Weights of a small sound classifier.
Data: trained on read English sentences (LibriTTS-R), 15625 training examples, 86.8 epochs.
Rows from block 5, named by matrix and row number. Rows with one number belong to one channel. Each number is 500 + 50 x the weight over its row's rms, rounded and kept within 0 to 999. All counts start at 0. Numbers have three digits each. After the name is the row's rms in percent of the matrix's.
# filt: filter width-3 conv (model.blocks.5.filt.weight, 256x256x3), inputs 215-255, a 3 kernel for each
# gate: gate width-3 conv (model.blocks.5.gate.weight, 256x256x3), inputs 215-255, a 3 kernel for each
filt.144 103:575508491560549533522504521457476466439505460477442412557474476522539542477472484527482455544521395438457570539553459504511437449532543504542453353618514483539546533560497476495527527451512516555494562523446542459483451485480512503511571477505428540429493378353547462422540522568433488503508533501514505550541483529503506523453381467496476503449376522409538517543539497
filt.145 097:511530492514585539463508552404569409477519439461428425531491531523485529547502549551509519478517496466493503529513516492530515448445537498457463449539576504436455568450498489437470530513519589489520540436506539494407399501463428440559516484528572556470538338464505504549516532449495482570427543429523548461502513426574535546496542515444501497446475484544514534606463560
filt.146 101:513572503404448450504500471522525514455476444549454446376513528476479475481468526527433451514455462554448410526440593555457583513484500534488443553438505435507529554564569518520508534520500477556636481474498519546519549516519515508390502543520453541485559560561502454457504483553485451480468421487624520501558497474455539472541462499478438448487424406397499470456486516
filt.147 100:555461486480442464494501486490388503406421635430454477410503456566499443476589564555531428571505521543468459514411466489503484515563506470534512401385548390516533521526524526501476524505524555590524552582566570410532559482470521488577432437470482537553488516525486441475454489485550532537505506513525623595619507544465435479521480511563520405511460460463428487428525504
filt.148 100:528504463528534529510459480448460449490532423461459468535450489536540544528476494465528360438546461540487542484473526505481423517425601526505513466480482480472412487454415450448443536465495524501496540459428505450440421493569496511517544467464454547535544494456437473473507514407491531515448490581475491456495441386472447367495495512454475541518440426481512517489529560
filt.149 102:411460494415509517458469474548515556481595433500439496500510499522477479439440538494460386526467437459433499401502545486485484439499478479524526469483528462458422481447375532501549451458437558467471488559549537546514543509377474474476500497525532436483451527521515531557540496560496534531464492444545603531641536521447582490494574476469494546528495558552602431495421447
filt.150 100:525526574564563478492463459592521484523451455536494500468474469476466509474490492406486540502544445408445363514495479447527519522603536516526495435397518492433549528542619566496479500403424556531494526468493478422578495483476553482394390537497531458453335481471542527428512440543490521472518404488548473559498458449480416489519442555542525531511513453459458501497507539
filt.151 101:510483529461518475549486499434426542458478487416558514596491460478566575487493538515531498538500540499510565589537473562486525518541504459553555541449536511490544587581485514553594480491524595434536483587570563511500552328536467473504455485626436488522596430390593518501488456529445515522519463458534472526608575616483462438529457497553575547553480504437503517541487476
filt.152 099:524493496481528513485514507581430461530448482552450567663498535471555476482507509540529503507462512489486481506491461435492427563485491576497506656557595572530577371386395453481482546496443403489438545517507510526493467470445533491396530446583449426521462438402575512469547596545578558512505503515517508498475588557529399499490431525565540457580500483504461562521523472
filt.153 100:577516514566539532453509493504463481490496619474509443495603513491591428524525482543447497466460486493367419488400530436481528488491556539586507394533545591562445507567504512508473424504401520520487468530512484538525533547594436512474500587486578571462463348530457532468590555481434502476397485505470480498594408439497500463535549549494519466430474460467475513433507504
filt.154 101:486552432465558527570515585554343483586453486499546506510462515492491507466436569414513481499457448418519473553464410589424601592413570521477512520484420513535505471528486473397513437455482452514483450514519546573593565556517424460380431447466408491526479565546445480493471566532483588508507488528531518497470478498562548538396528493396422524471525553593612413536516511
filt.155 102:473469529502575553484413482537534490626492477526444525501558485484503494465507658478522584439492567502447504480500504445522540582432512416518389503537586475445597463418490466515512602524501498429514464472412493519513543547538542525418505515540508463511539435406497428463527529566535526453541602549489538451577492520487467450459458531518518494535500518555589486507531455
filt.156 099:466561431518482483475523490451481512436591447477549465489534554512421492498493516535469501497566464488489509481578581435439449481541397408385449581474501461512509651471446564587545530360461487482515533483508546574614493385391514468480508475564552611468465499553531478483506474549548414490418441526531454488461498596423423550506504498499507537500514420498494480593553510
filt.157 101:596522562547455515525510506381470492545469558431496456505453363493582490480430535387425499521557441493448480550574507536527497532556499517597655496416481546437479530489534536510423527515467522491503527521453446414538547560581473449562446592488514487489431546446436412492552546507478504448523476440511389442460450444482507569516600543472511551548617548438559475438505494
filt.158 100:493427479490450437479625421405441541425497507544581463430505488481421394673500517546445483541462475551425509512435479488590610465483469520482523499491399399470478402555634448543454475631542499496543549416385515483577448586531492540494497554605427436576487418487494526514542444552526376356490467463519522539532530506515541579496508491512533531511564579523423341413443564
filt.159 100:585502434513536597561475584551545449488582434581483450536473446443455533463440548513494447483522521547485437432478488449489603444494499575545532478480500439488480503413576490486521435535545502518515526551428394515485483428492462484477526482546586439552435496557419460455552468527487481423454430508521420423413523430502527525590527593502496423553572585531516473635505547
filt.160 098:485532558505473555507568496446522503521542558501545526570500465458494440492502545512463527522554512515485459499520480523446490513465488546547436458627510485543544591489517544466583498516570535511555433471464527446567499561482539514430544529531463427567437474439516523462465530584495505478519519499524563577537564529450524426535398439498527560502497488416537529362501506
filt.161 099:495523465564489443542527477519469526497511386463426525461552490484518461492570501399406452495505454456458558484509460574512506529535598543498504374503417480487476621550597490460459446572412482548428356467437475476447496471566540498574463585557487516467512516457504485487582544460555436512489415419545472473503533606508527536595506540508474540523487470470539497486480507
filt.162 103:477445530517598535456452533463550639426362491462529457419581536419419482548544495594484404483493500584460448430445511597533407515477536514514612543461519512529574502613487515505518540396526480569424501442478485536378512504535521426540462429552527571526553547559472524543470479448466506565540455580503489480576407479534490468493527459507522522519550439464440578453567445
filt.163 100:569505560504535536581482477537477497542501510393458405563561509546549512553372411520467536440510445440539456451477456566518478495562569539601492554509527474480538575519450571561580615554452541451495538460552580553413522568473508465480439479442482519540471503440545490459561563529616424473494502605469494516475456486526446545549492451486519479561444506465482474461502508
filt.164 103:433470475530497463466538480444495540468508466565450534561549440495483460418550498500457466529470532471494441514530489494466472528551478524473419533515540505452458493478520454535564511534420511409476410614598437473506468463522544441535518511555451444488540531611470413563625523484500454463505488443513538550331497557517548501437427495509509470489488538554475531376471490
filt.165 098:458427459489448564493449473603443488545484470502447502501456446528488508483474509431562437507518535575526526505446426427452459424476402453533441544568470561544587524514384468506465569496504543486568508571588416509513455481464599581479452498520498413471497495517565474504480420388466448421626628502475593453556550463459538520460480431485505488503480540468432480672550597
filt.166 101:583550444398495456434526567486556504466478491508464452476501514519470515505545557571457489581485520517474461561505480356533436418443441443504576573560558517519516467434407420539531559509470446428439495502527529540512521551571528486484514447548573555551581513489449501551456452543504480454553497518546567563627442487476514500520493441483466515507477494428553526501641519
filt.167 101:505518536502625418499473536517540544450462509514482492581537478533523447478468521475467548529454507505551485458486464513490508511567541547551578407530613434530634554447553478498563554534551518507591489478560502497478464495484543580533529454433473404313497511484590521477443515513534521500497455601501535485475480457519474470467548485514482564495484438546504456486443500
filt.168 101:456576580495519447492519468413476486516525558508492497449486489497499491542495436462494520511475547519541521512430527405418464490536497465411470429557521495531508489578558463470496559542546556506546448545559477514508507498407524523489515470438465513507461535543497453483555491499559430484503487505518575528503470556456501526413573562547563524417529576578519437499508395
filt.169 101:551617506530430492468503530437557526491450553496521521474425419499494493459498526420504510496471559526565479516439510491526490516551443479566563410507517499559482533536466467420486601424466527488526509503512436462445500517599572555507517569438517479506518482442546494528468531586465492448542591505524519512457451514417462477437458437534505473499533520425518540494447562
filt.170 101:429523535570490573550541474482540521574454483525473552495527553461539473470518498459515588508489520493518569471484474518521562479505532502510510515506585550531511512493580512505464523565503503600599494445426425534534426560503515458461511461422566484468446427657475449551533425536534499518542504499519443620435572520501438559526523432523567473488492483486468356568563540
filt.171 097:483477536483476482486494430431415516520434516436548548432522506545489571463459530457546411457514548447488523487505456500518565494474492485502588453596489519437460625527541440517587497500495513588551457475442456544452660468489562533531492476534600520494521523457466533569643510383516528574551451467446489481622498596581515475561453489429492503483505617616517459485565410
filt.172 099:470421495517496508526494496518479585505497524591577567433538519451497525546589590481448427478510495529491575530477508583552519511464441528473405570497574603455499450521506534565520566509472438452512482465412562416477530513529467501465460362509513541379445460485580585510459505539518491501530493490542474474522465472452540566507511505619501522469455407344394449503497503
filt.173 100:458460554480477478430388475595442540503489491503494494525500561478609495527447518470554488405523428563491439545491563454521435484567500494475526482501483431540505492470406472518516441476470435421579480571481521527510510407479623506489370534456457448533495466457452519437520523607488473507491427525523566520426568503488452477519487571466430485429528505488550533519528571
filt.174 099:462487505401447538474522528377478528441508538578381548452514558522494456479520418515514499475557501523500492458387450515441590511492525513553514355428546497502553419446473536550513496527485471520494506606593474521362423462484473409535468434575491527476466516512477568522497477472562559565524405443485408498657509400431434528488472529510434405429581570483580591480576634
filt.175 100:525479544476581586513550536505565534544533437465480500467467386448476595473509495561489392504547487498485589573526526510531459434577486582606554494421432519506529445637546597518457530507424476493527521600428480550499470488494470414465495505519543478532517425455517556572546501417527545488456491551532512470488519562480524537492493567445471516553476490436479503596466522
filt.176 098:548516506475451591479469607572467553481530445475432485558551522547538569502527519527561488515446412575489475503527490449531498440509508485620569508533442522519473366467448585523488520376562442441517488493439520504486523477472459488448415531469443500550549484371515497510557538507499469504479503518386515454575560441413439541519544508544531528519585511531503476535507491
filt.177 099:596523559590545519442508519554522561409497612477505443480500532546517518530542556444441429482453536487435493464437466433579427619541561518445483514494460478445409529482513559515540474511596507468616550490502398472405474471574507548501459439433495544464528497400462466495507543458468471492453460549519547571586519434520576455520500535461460501469417458529483485553424499
filt.178 099:431505491492468438552464555424485542530564556502523510492482543418404414456531474451575452468511504520493477519505588604492477468541454494447484507480518493450541521499446539517469557458613498515497517528492501534550483494480481525473460444441543618444538527500501538384401463521526534508534468578467405493509487490437524622515428508412487436553502537556490336563546506
filt.179 102:489459562433552467504502524546549557598497539453562562554620510482553468504549470419501555515583543481445490504503500522553496537524425487524522548516448507531588410493509508505554437552512491434484460535557550490355492515450552540573436518483460418344495481480477416522479591485459505485569591578526550483509502437475395512503468515484474470435419440445491528530485504
filt.180 100:553553502523512557484500489595535502474373588597560563418494470463519527507496517478633571474493482520468488426416555553494520512496488437478524555561543523445481497434486546516521582476489398547591409458467526495371548426569487490598574462514447469544474425513466450515497469502491387434474471402486459554559389451421458615527455478548497628569567501502587521474455502
filt.181 101:563469497458487531547477497498532563653618527540509464446502564505500480564493460506533496459548534436476516510466542537460421440422464469550561420395482565589522401532385446518482596539474456505439545547482411442519535475554516545514506552510400549449524524552535550526518519469526508511557477536547436402548458622632618491439483480540517592498501497456493428444468473
filt.182 101:466572481458481563466483547494471464395427392603581526429400513473467525512457450524546511448456501494525446461491504503599534444560505388418494532521596447474435532553580469452505458459484488502441533460538532502469511484379446513513534504489564531578595541465601512585412480499600516532625588504471517482492533520472524454522510472454414380527506466537610453523500491
filt.183 102:490446567502471440497473599558452544478483414406519483475455530571503567534500514467410534493555474564454433487527512469569565551471478444449525517505448557507495492488520495482418549542527467492513483448535376587456606468490463471440587433543473493478562544510534520508464450450459503452505467511491548565443384508480450579490478465529491467408468509519457470521446545
filt.184 104:453544510466496390523509452610571475485560531456525497490423564489461508505461512600465552479517500504508524482514573531475450453455439446469531564511477414492508532467383511518507580543425504433406468491503604539566505588447472451582552623628522545598462601440521457531536461464474574566469477522530438430590584573554495476524525522482483539471500559515431533464512529
filt.185 101:462498413548518507496469371488486460495475587444430535539488495453432500420489579382415593596460509485471643510540503497547534563513447521583495534553475509502506583556497557584533436503502450425440453423555438465458533549540473495571495498475449363481464468461525458444424551473574524524516423455512611405473514480466500461493555466558524524502501523400389549413545491
filt.186 102:534442535414496496560492543463505626624591440551447413553526455506471564453469523428480437463540541442450571507454465460484489517429469385510536482478600526450444372541491517489496513537523505570542472526547558560577538458592449471482569497443452519510483383468427443459353500459563439480471481531434545495436424534481513623546452483458574525528540428425352450540493505
filt.187 104:501528554568499457427392464405515578624495585654542438479428536492449485547499431551589489442458576496454485518577578469486540591446547590497571504474465500524576552497561548487526574494431348468536494476482569554569428458456536432514564547415468520479477468551508449482448532489494444454593515466494508447437504518427477456570453450523457493571480543559537456421496520
filt.188 100:508544527461485510447459476596506487451490526438541415445555495460455429565434429470472506498473552494502446542465480427492523377491522423396486564502518499475548459486352430535464490426469494561551484426517469561548385474479539439451484531492518565523427463457475511456531565498482490516479456515464480523494478516495602462451474377499518492481505562494512457423459488
filt.189 100:554486471499564511493470573504502572560486451538408416520469473554541517440441534487484490469447503505520553498513476400471542387492464527579482479539489590454457546491467497541527507538529502528563590618523576551477469519412540563472534607502517434558537570546505473559590519409519547427506600497485453383453537479404526531481495483527617512494522535483493502478491415
filt.190 102:528511504508524468486460517539562550453467489415532477546599501547525464435537611438462483497455477497494529416430533507493422509440408511520501527473442468520467504537386477467443545470392484483470479470466493562600471390449533529513549531489494393616487453492528614438549482531447462498475415451500611507538486437505524489514564508532444448516568527546625520500499457
filt.191 098:526527585538496555563505638534466440551528485480458500526444493514532465499482581500544485580540571553527518442544438439565522510490508551484510583485486556602497485436443511453434534530524492626561480482512447444484548535503580549475453394475451478541540512453502353369492466514464492503578584498568502509468552505485525490506512506522510519501439548419606438511453513
filt.192 100:464518490579488463494544550553432496493427422457399445504495518494490479525491380535546473485507555422428444516511495510467442575535499601474460578489547432489610503481552500482434536524497466435492543506512478511601523523522564460425443512404416511569498515517468499631507520492509466457473552494450444488416453512566434545471451482516448439498619594507564517518495475
filt.193 100:483412469379413452489493501486486462585469557523522522492509491559523495492471498478531578492438488453479502582547513549443483483532481478505506537459445452463542489508438504435432476506466513533521533518482498534454526450531410553530481568503426585521593463522550457507430517486446499454562588482542594495531488580466524489525473524534574512483526504485459465463457542
filt.194 099:542586534458525512477469499411452467579581486439521443472438553429412477558436552532508464463511523531474526508516572537556490546617596502460467425532532520520455502544615456444522571559433464526453479495516543554504501524521385497548473478452582585475539549557496412417426400422512481493450540468459506555459482445501446465426473555437478478454524493508598632391483457
filt.195 101:633485586428510487513514502639406423550579545533553454485539552541529507486510494615587547473584563426564470442528524456410476609522497432518540454522479484583496404504427510523507526624553471506424415472496485466397490486390486546548592479523591486480560540516459483549565397408493583561468537533563461514515495501503427491505439447491477551485593522563589575465563530
filt.196 102:553446465494523567496562432509584586487511507468490543462574537550547549565585467488502436451466454498519518457544430587545507473491479537495413415481583441471511482483409540490476490492536474523455408524565418470477495561390484459410457616505437481534482505407610589471450440488454585521524530470503527581603569486434505517467483511512503562511494499502523499454637479
filt.197 101:477466472403470457441447442607642569535480423594493455442546603536452523584501523475497489441498525475523493581521381480501539496481548536556538489567448490475441369534493503527449440589479486513507647523471504529497530596555598518473387517520511453426512487482460475502526435475454466475431493560483473550499521573500525417503476499536476532486510509504454552400468506
gate.144 102:508556566390488570568536527516459537386499542495446501535563423513474555426473495567505452476534548440501570474467518486495490493540486540451491418621542391531468543627467547508464535431505470482512483546528542537589514514485455486481459516339572549431543546424437475522455474585405516493512396439416528493547477525524518495420448486499482486420435414482476451448563480
gate.145 098:501461514559442475457419518441414400491540477575492521467479465464518501388457589489570440505458416472532451443416543580563498501457403461535622511506522513482471462463440500397424461521512390578462486539505582547483476564599467484462537516516509571535472464577511532482454479443482479551509554447516510519580489458585497504547566501594533514478522506552602558519508539
gate.146 099:500562460442434477529400474442474498608577591459554494518474433511535508468484447465456476468461443493483516504505538504488472544481476523532515427446452429486500519394461525459475441487418554521534510560575484560565590502569524453433583471450443419465456573476566481529511490529543477486525502511482525419526474524554476433444509559509558485582509545499464513495444508
gate.147 100:481447533506447496535409472341474405536442431529489453573471519459495490487553456446529553480491529552546484594494465489524487478481501488544525481393502475572472484516596485491472487550631598556454439476425522597462489411563485491444534515400545528534551497604504519481498485534515499454567533463435462485520519651478591485435508442487540588534589594445474502401460437
gate.148 101:502557464461442454553540524511530593429406464508524491576516455597478500578505587491444453484465482539527557484524563520490463430461510548542544552487509481474527542537437427492531558523577499444469523422538440420471488514364486441484414450502486477433496491529557538553496468484507491497509562634603506513577616451519494537447407446580561516533545486510561439467460518
gate.149 100:487497468542512525546454498502389513527485506456500478497420406553494507457546528496515617579543516485578500512527616460484404534551562482447562458550558497598604409419533568546496494457508514527500501497532469519470407549463487498582500482479417555593473625499439490488512442512544554552460469530536495561468496492456339397555583472433437400523598499478538480423488443
gate.150 100:485518497542499490454470484472502439484544533528434489512629516498531493510555433485577500539476453530538484464503524414481497568466429541590476458482399586546490468405489477556510427489449534496471449532484441542585545489447471474563486527392479472462437534632561578480552465420568557578648478554441493423594565676477506416523460440470531508483542508475486450470514494
gate.151 100:464514546476491423448480470487501555481419451509493470593537627476529498546544537486590489494472488432431464530439505502479435457558504514375471520371407489436441448551568511512503555485521529519484416426505550516567451478625440524503452468512529517486523439475617437505510530524524476421557465505489447437519583512457507393543565526503521473496486532444466450495426444
gate.152 099:513518371567483505476489533478541543463520487516542477447550546491479501528498488553553545483491529484541559518413540572553457479491539478485458597493525492478558489582507479518549443468490549512547462460535353515558472587394513538448605553500472598524497391544504430536461571595392473549563471486427476462420515550510416435500572468528444476516503532528456471473501423
gate.153 100:584568554557518483477475523493431505454485551494462464513577530469460552465540479520510565504513468480598442529527555543530440483516539513494482603545579508508529584590505516520539571423462513466561447486431497409538443474498469458449441425444544500471528481534520595403532498412484545550436439523497525523539502527534509470462454457479498527431469421449446469529525515
gate.154 102:496477490520498502580537538584529500444434427532513505465585556464615536532447469493513556450485517459478572487448466543538482495522380516457522493526501467461573419501431498520474534493608533593500502525551575517615429425502515462508480539408558573471530575454364427451555471377556441533444582580572505499547470499514502534470479463482505506562564507533439516462477559
gate.155 102:504493516587631548418472564459470523450464566560548532573466487504430523479473470441473523568504532552571542563546527507515449453555493507472528631550451458432488464644542444428455467529500533515552534514505529524493443479510431549466567499497397505477466542494562592526623576442500519573438438530498439515345427475514508534447531578572466552544618573471525499463467439
gate.156 100:387390422504472437451460468464501496503531567401443447526561437552564467540653470484509427553563506553492551526509489552520500520481561463519465515544490485472501565486452463437500533542484522514459506500505516547525572470601496510457510471557545446425501492612514467507432434568435540502548589563595516564589517482522511532461491533583580534492524494468488518533469567
gate.157 099:486431479542544456424557505525595534384549525523586530419478600468465468485401497517500655501556500537458509431555517517465531602694507500555408503659488509462405487438505488501493509517482582622579610484440492458459413532464478511496523451454564498505616546532554485472523459397485409535529528549545537482496510465482520521438482482461480515455530455577484513477484411
gate.158 101:492535598517530574511524457463489460497491379585474444493544552434521513464542549548562565543504466479524532508458507510533560464491448465426450462517476445480517348519511499498464468531479473515524466480509452587492434523531520508439483452478541440465484530504522604505522568581548558559424468512507522540425514524449526495529526507498528494533428441528510530549585471
gate.159 099:594510473386407386471526432607516492427453484452521536488469431545540559634462464589480506369493426465538553541509492558491504406532441526550445507456526439382454426480490511532523565567553410547525558445463438493497434446525508528517555499565537521469457424366440490474541395503527546538567480521536486496625527495602483525511517541549495562528616539431306528509480481
gate.160 099:500466467552584500494460523435455514503477531530538419514527447466462466507430448490459547486479486478399508555489464466463512530551525453486482446491514444530561464528509532468444505486499485552410526522529557564555489456466520502512495574590484644552608563340610554502581597478475450429538416535496486477498497508457449498571466599492405524552489508538542657505557596
gate.161 098:476563498545538531449440504440405499394564422497396526616489482499444505472479500497489541438529518512448476432444494471485505554520556428485539557494498482487517530636559469425488464456461540489479542525499441488455508631518544528479509522547466519615600625651513355496409473509506526498406512452511439486443527528541597484508487500498486594512471491503483439498481550
gate.162 100:512434469459552520509514503460434458625436512521456467436478429527508455479497457478539508503505532515517494554467525541514570475471461549452425433538537496438429590557541444501513425403457474459455504513515512531520461521494492476501504472368506507370507542460465508468508556457425432512524497535508437504473486540532501495516433510570447596553518476530522363501473413
gate.163 099:501444518439498463419476526564520546555524521460462544377447549520498476475386505571507542568519554459487513492529471557455541531468406524530449500519592574521475463510467578544456559508541509537496537557547489552609496525560593639437492497524508618508563476568495512441434460485505399456507492399540518514525538342620531476468595539513502497510551543431459463463556563
gate.164 099:546621609440449442530541467439569570440421447519539512499559509419493506428574493518412460480520440635532571432428489493459480501493439507559537491556497446417410535462450472483503427468532569493432565545492579532540458515538462361496546582505447444513544522456576470504445449538580455459462478507527630527401576554423510441485428388518512482582552480523598488508494498
gate.165 102:469480491545497506549530549501461496488484502540479577511576504422473587532489556484549556518545462480506457466470531508569555457509435476527473547525532504524381552440468498500473403549493425539524500488424572585492474384502554467431426556531405482589539590515429464447503503526343407520488554462549518593534451485489500540524419514485495527495542521565555447439426545
gate.166 101:593466470508375432516540425546525579499571480508509497508470504525552531530516537527470491581459455555528470583590593496564510489455598443560505513459548449635488449537558482464512495537458533585556493455452463624523524445421434552483367484564536463451433485503504523525540457545433517518521574556479435384434499476540488501541483490504439447399473510564565538527519573
gate.167 100:444481469474500586462510506433507538472527438579540512501472439442518554449545517568545437435401488510418478573447413495494461458505522525566565522441393480562516453495550518529528465425482492383507521532499489520502447593521482476416504516505610549532622515547476566621570631535413549621487541516510526534564462484523459459493534507469449496524559567530347475509549516
gate.168 099:488521521565558577439437458479466557543481576540512483558398422509470516552482483527460544541528520431475521519509524441486451511534567510466539486429530504528506431442474468480418545496526524463471484601546512406418495539496475419393513392431550538498526465421480491486561538555479584417603532521474542471510462549508488487541479613535478463511573557506529516470547477
gate.169 100:464561545616527599538515570494499437600549553497508469398453518542509580435516433451479431500505497502425505559574542499447450524682452497479542533469578495527489571502458523502484608516507459418462580512503434477516534550522457523514484555528485513453482388457600454521601553512587532573374525501595518554464577519559563472435462463494540508506504469505547513489458569
gate.170 102:476543593411444512575467587477449363456428367551412453506548444497556569475462572474466474601594526557510558473484530589544509476551494516539499474631459509522574443519471565506523504449486411527420497507465441497453594522422531499519450416479518462478486499485390523520492559439464555524490513508431537408588426596451491443534487490453469528545494447457543391464468497
gate.171 099:511520558518558494524450468486398422409405512441516545569432498485437563511494583460520571530564449519526482449482468487510535489488501492495503504482572483568455526465544455572475455475525521569474409526514565550556489582530492415546606551431425504564543496464489427447433507520558537452588542630523460502400482527511528518574454534443540491566529516448444438489519562
gate.172 098:570543588520500501553539512551395461540522526426578577622531532492409433553468516511459408462543548600565483459527518461444483575588565564500565589471440471469527494508482543514507495589581478515568473473422527495481511453519471449418544531571575631514485516571488478468499447425475431437453468475463510534494481427561510508467517623466435465523537544435517579527495485
gate.173 098:462503479464593610505531529505442481548501427460477507465500523505568447475505523507550423504477422548506535495475444537593496444516551564535477548475518510600542520509510505490431431506570435491548486581640461494510551616538539558481499474560478517430504517511441492492508497478434531464492478489562558517388450513477531419580475573469539568555587518584534473429537465
gate.174 104:598553453439498405550456525410421571508526434493482455529559553568523568508482568443559451508501503504551461466563494512521541483475455557476500439470513472529594669515601473452543530546485495471435460452489434436499592424472401510498499386470527501435441460498539414513543520620450505516579460433530488524487389544575439456491434497533463465453476528624442437478457521
gate.175 100:447559572538463553503564473455491529430517472539526567538516429618494420569553614459502515517527516556545489541547463443462513573445497507527588472510483544506480542524576454417480579547506530503416526513568498489518443530643434462459460496452457452500445484443494459532565534511560443420562491442560517516531568555454480483454455527481464476540530486452519479568466432
gate.176 099:491494493567435396493565503552542457498442461433523495523476498475542536461457503537601485469553571522454474475462528515548415486631466443332498400473472503421485427557520572476501511524516478567518499448512506519536352439456486494567438386418481515574386335554517549591435471508525483504507573514501526494450485458539546422451465509504541506551571544482498448450497480
gate.177 099:573526558576416494507469441464383465472511435490383530486487543503547451435498549416505503453447464493460473507580573508438508540531557573515507408443553510519504542545525471520443542565500573569638551553500470538543548490445490549477604555502484462510616559597518532533484488533447537503496524527516557485494536569467551432553507487449542512480505547647549435540464475
gate.178 099:458502492411464420484518479494466527522441506399504464482488481508597512546529438519535564542534457487448572561582521413412520415526510466455564384475456490498489571565502499486557495533538455440481595481437504490422460485539560519482557569545510428471461474538514469542531453409517561524437577572511459522555619594539514494491486509454510548480402556593545426394418472
gate.179 101:485553590505493533503582577562635583468421474581405421385496529480494534473513557534461496596572567540510447500426504521568593530564504438498532419477465496597462413556501510546455523480520596550546476471519452395441522517536506520540476539570474426420491617516563492509573561471460515499527526560437477532658610507573499447462436511505491553570547456493510554470445475
gate.180 099:556563559514561450626484526487452471467475501405511565464465416548467437555538511553513463491529493523433425471558571407415462451426533465526569510513518557492445523604552515492512479518470459522531521422439441498445569585503521521507392434383571507488442497497544521479388484444534584474425466498545577531504488577483453520498485541520511583508405513471506518399486501
gate.181 101:411446477450499522461511488539561561537404485456491600517458492434470523474454541489460496515565525517512538528493524469454427513585461574536510445492434465424435428574520479420472544537608515496541466485484469566518560415542420467466520516509482451563524525524371494387487419454491456474479442550388442500451438482546478421577533477428442480522406532573483456530427403
gate.182 098:509531602478522552494502434495485552424462390562518535489453472500501537510455465505546509482443474523532506446653525589603544464527482516521454549556535435482453536567532473468474422450501461469540507460420401546438562520488522490446472536518542544482473512449530544495578583577531500483393478447469472456523427481557540520460519516553496495552467506493526527565439470
gate.183 101:524487506531625488518475545528494460524600516507458389441572517433536474447517396471514535473531518453563540491511523577555457544551512443518497640509538529486546683450586468454548509509480596418423451467449544584499445517452496439545496530507509508561615506471446432535442537479459493534518530505473550532486493433416504517572530518542544482567462472605586535526511459
gate.184 103:531488516525475500450460491504560519463462569501487445395419498482466444493499551429454430516472522563498577519430505566553543444525507460398540535531502583539511499513489547495497485461453454424543499507523504464495515552529519481444502453521400386485529482416441448426512508592406434517491433413505524510512547453559457509502562473554534521506515532529508527443513517
gate.185 100:528543582380456493501519506515512468587562661380420447520559501523477393494478593500473475537606425457551550550450414488527431546503604581549514502648570532589464340434334491544539513561585409452439561494510522416515466526491525556498607528608450523490397428420442414417377533491591502558549417494384514522467429477531603581403495538431519537455479474437426424528530485
gate.186 099:508516499473512441501548454480433521502582573520524485597433456545492552415522457391530591587530509592499553554520561577430534497543439506558538480436420610541550489506429439572472462470511473533450497502515486463512494407578443481419478511464433418551478437455515468492578575418402468570469520501438479517485507541478515426484576558497425570502397462538472467483514420
gate.187 099:461444546405475528544497495551617484402482459522540527549460484527549436523483546422483401464495571603497539446538555453519497475453527416506562529438456508469538507532469541421495497385469504471462461455492481436454451401461476483423484545443550611505567524596519461517575526440441475394465498489558443570525483464429485507493508535461515515455427589411481475500487465
gate.188 101:431459494398395453534447466472526599498431573518536456488414516459465395444474407440460531573509491532603508565480489414463489430460537493523469548429498551528512524538544451520519471522517438398446454426516470542486584571471540504523539533523531463391541456461491548566457497546502543474477503469553395514499620430503477549534481613538448442500511492590454523484386525
gate.189 101:516484426508552546554485508490504571501510568514512548565508438469521524460497544498550544535537478548490528487507452469474538488514460525524546482537551569530626436480531526567509386456544550388507543480456510592478475332422458426464485497492422444458495505423637621497520477551425479513488474539583528468577533508575442465529378427518475453438522513454414477480408476
gate.190 102:511532507539504553492543539432509518554443477470391552601513479528494521518477483498534587529491427482525524526495521616529549524513488529593505488417518516513503501488486391513488525524484530468478504530502498470423540515422513497540489422521454391478441514456523554471535477502513503589576542452545460528455517570419473533579496487526525520497411452385459506455598542
gate.191 098:529534484521587572546591548609521571519487499522495519500424490526498464521486504484464452484456492441559497510509489437450461462528552455495426589520399521518439476479618519456442430472438649580445497455499566525452448524476475473488499533515484491481440465459489460533437455402413503474502516427567471454524529467449544542513476545497558530514558492416578517511458457
gate.192 100:415534498448459444531519500362529480349457525540534405422507519489514528538594547483452553535515489560523526517488590668552484526569498469439521518557478431466501523437525416457445560520535479544496465509554561571583465467499481440576492553553549505578537469543512557453538505532537476570463431499446493481511382517459493468533533507428548507540497530485425492449555526
gate.193 100:545578493517462565483503505514481500525497534492458568475493494647446542453372449563552494540558512491466497584472493586516442509451524476520600525565575600670543473411464397512489550565504516497626558478446542463479420530473565499567561549445509397479493522480454493483437500525436425512442467485530417453383526474464482451505447537512524523520588491440480553516560496
gate.194 097:460455401485524422513513513485599420439459541578494541519471513527539516528540501554584510444420505567595480464482445399530599610432473449535473458577391455513491450507501539516530437511518575572562524388502538453467564630503587525489527500477483487538498382515517561447431459512475470516514441570430490484509573534525448513712550521486530459480479441493565514552498516
gate.195 102:448553504469503456478495411560473470513506451506469523355600461554523503631496582421420545541564502464495481520602550540421504541582520372460471562563555500513552449513463550474540503564548508502525520519497476498526451470401592605520495502490535463523461543527544587467530511393456608475497534525477593529445496474503546566483468538565440582592509485556552572510444484
gate.196 099:565519388499539506520475500460588392544455532495485488582397491454555481447528463474437416496500474486423456573580522502492489593513548467514538483506465531480560471436486589559575476472536485406350507494480462480559528457475461497534498500591526450592579494460555443530520510518462465518483482560502464496530419444492478451530446514454536536537573507495556436470494412
gate.197 098:498511634433447476519521449493485452547550464479471504517482428558538545508518492475466524518514483457497529518512450501525516440537594416428439463480387474499427519575507501575576504447471537514452517471426457395496387454511456442487534507480460495457455463544466526483503500484510549503443425454505508571526494514550455515451502476507473470530569556431487490506511512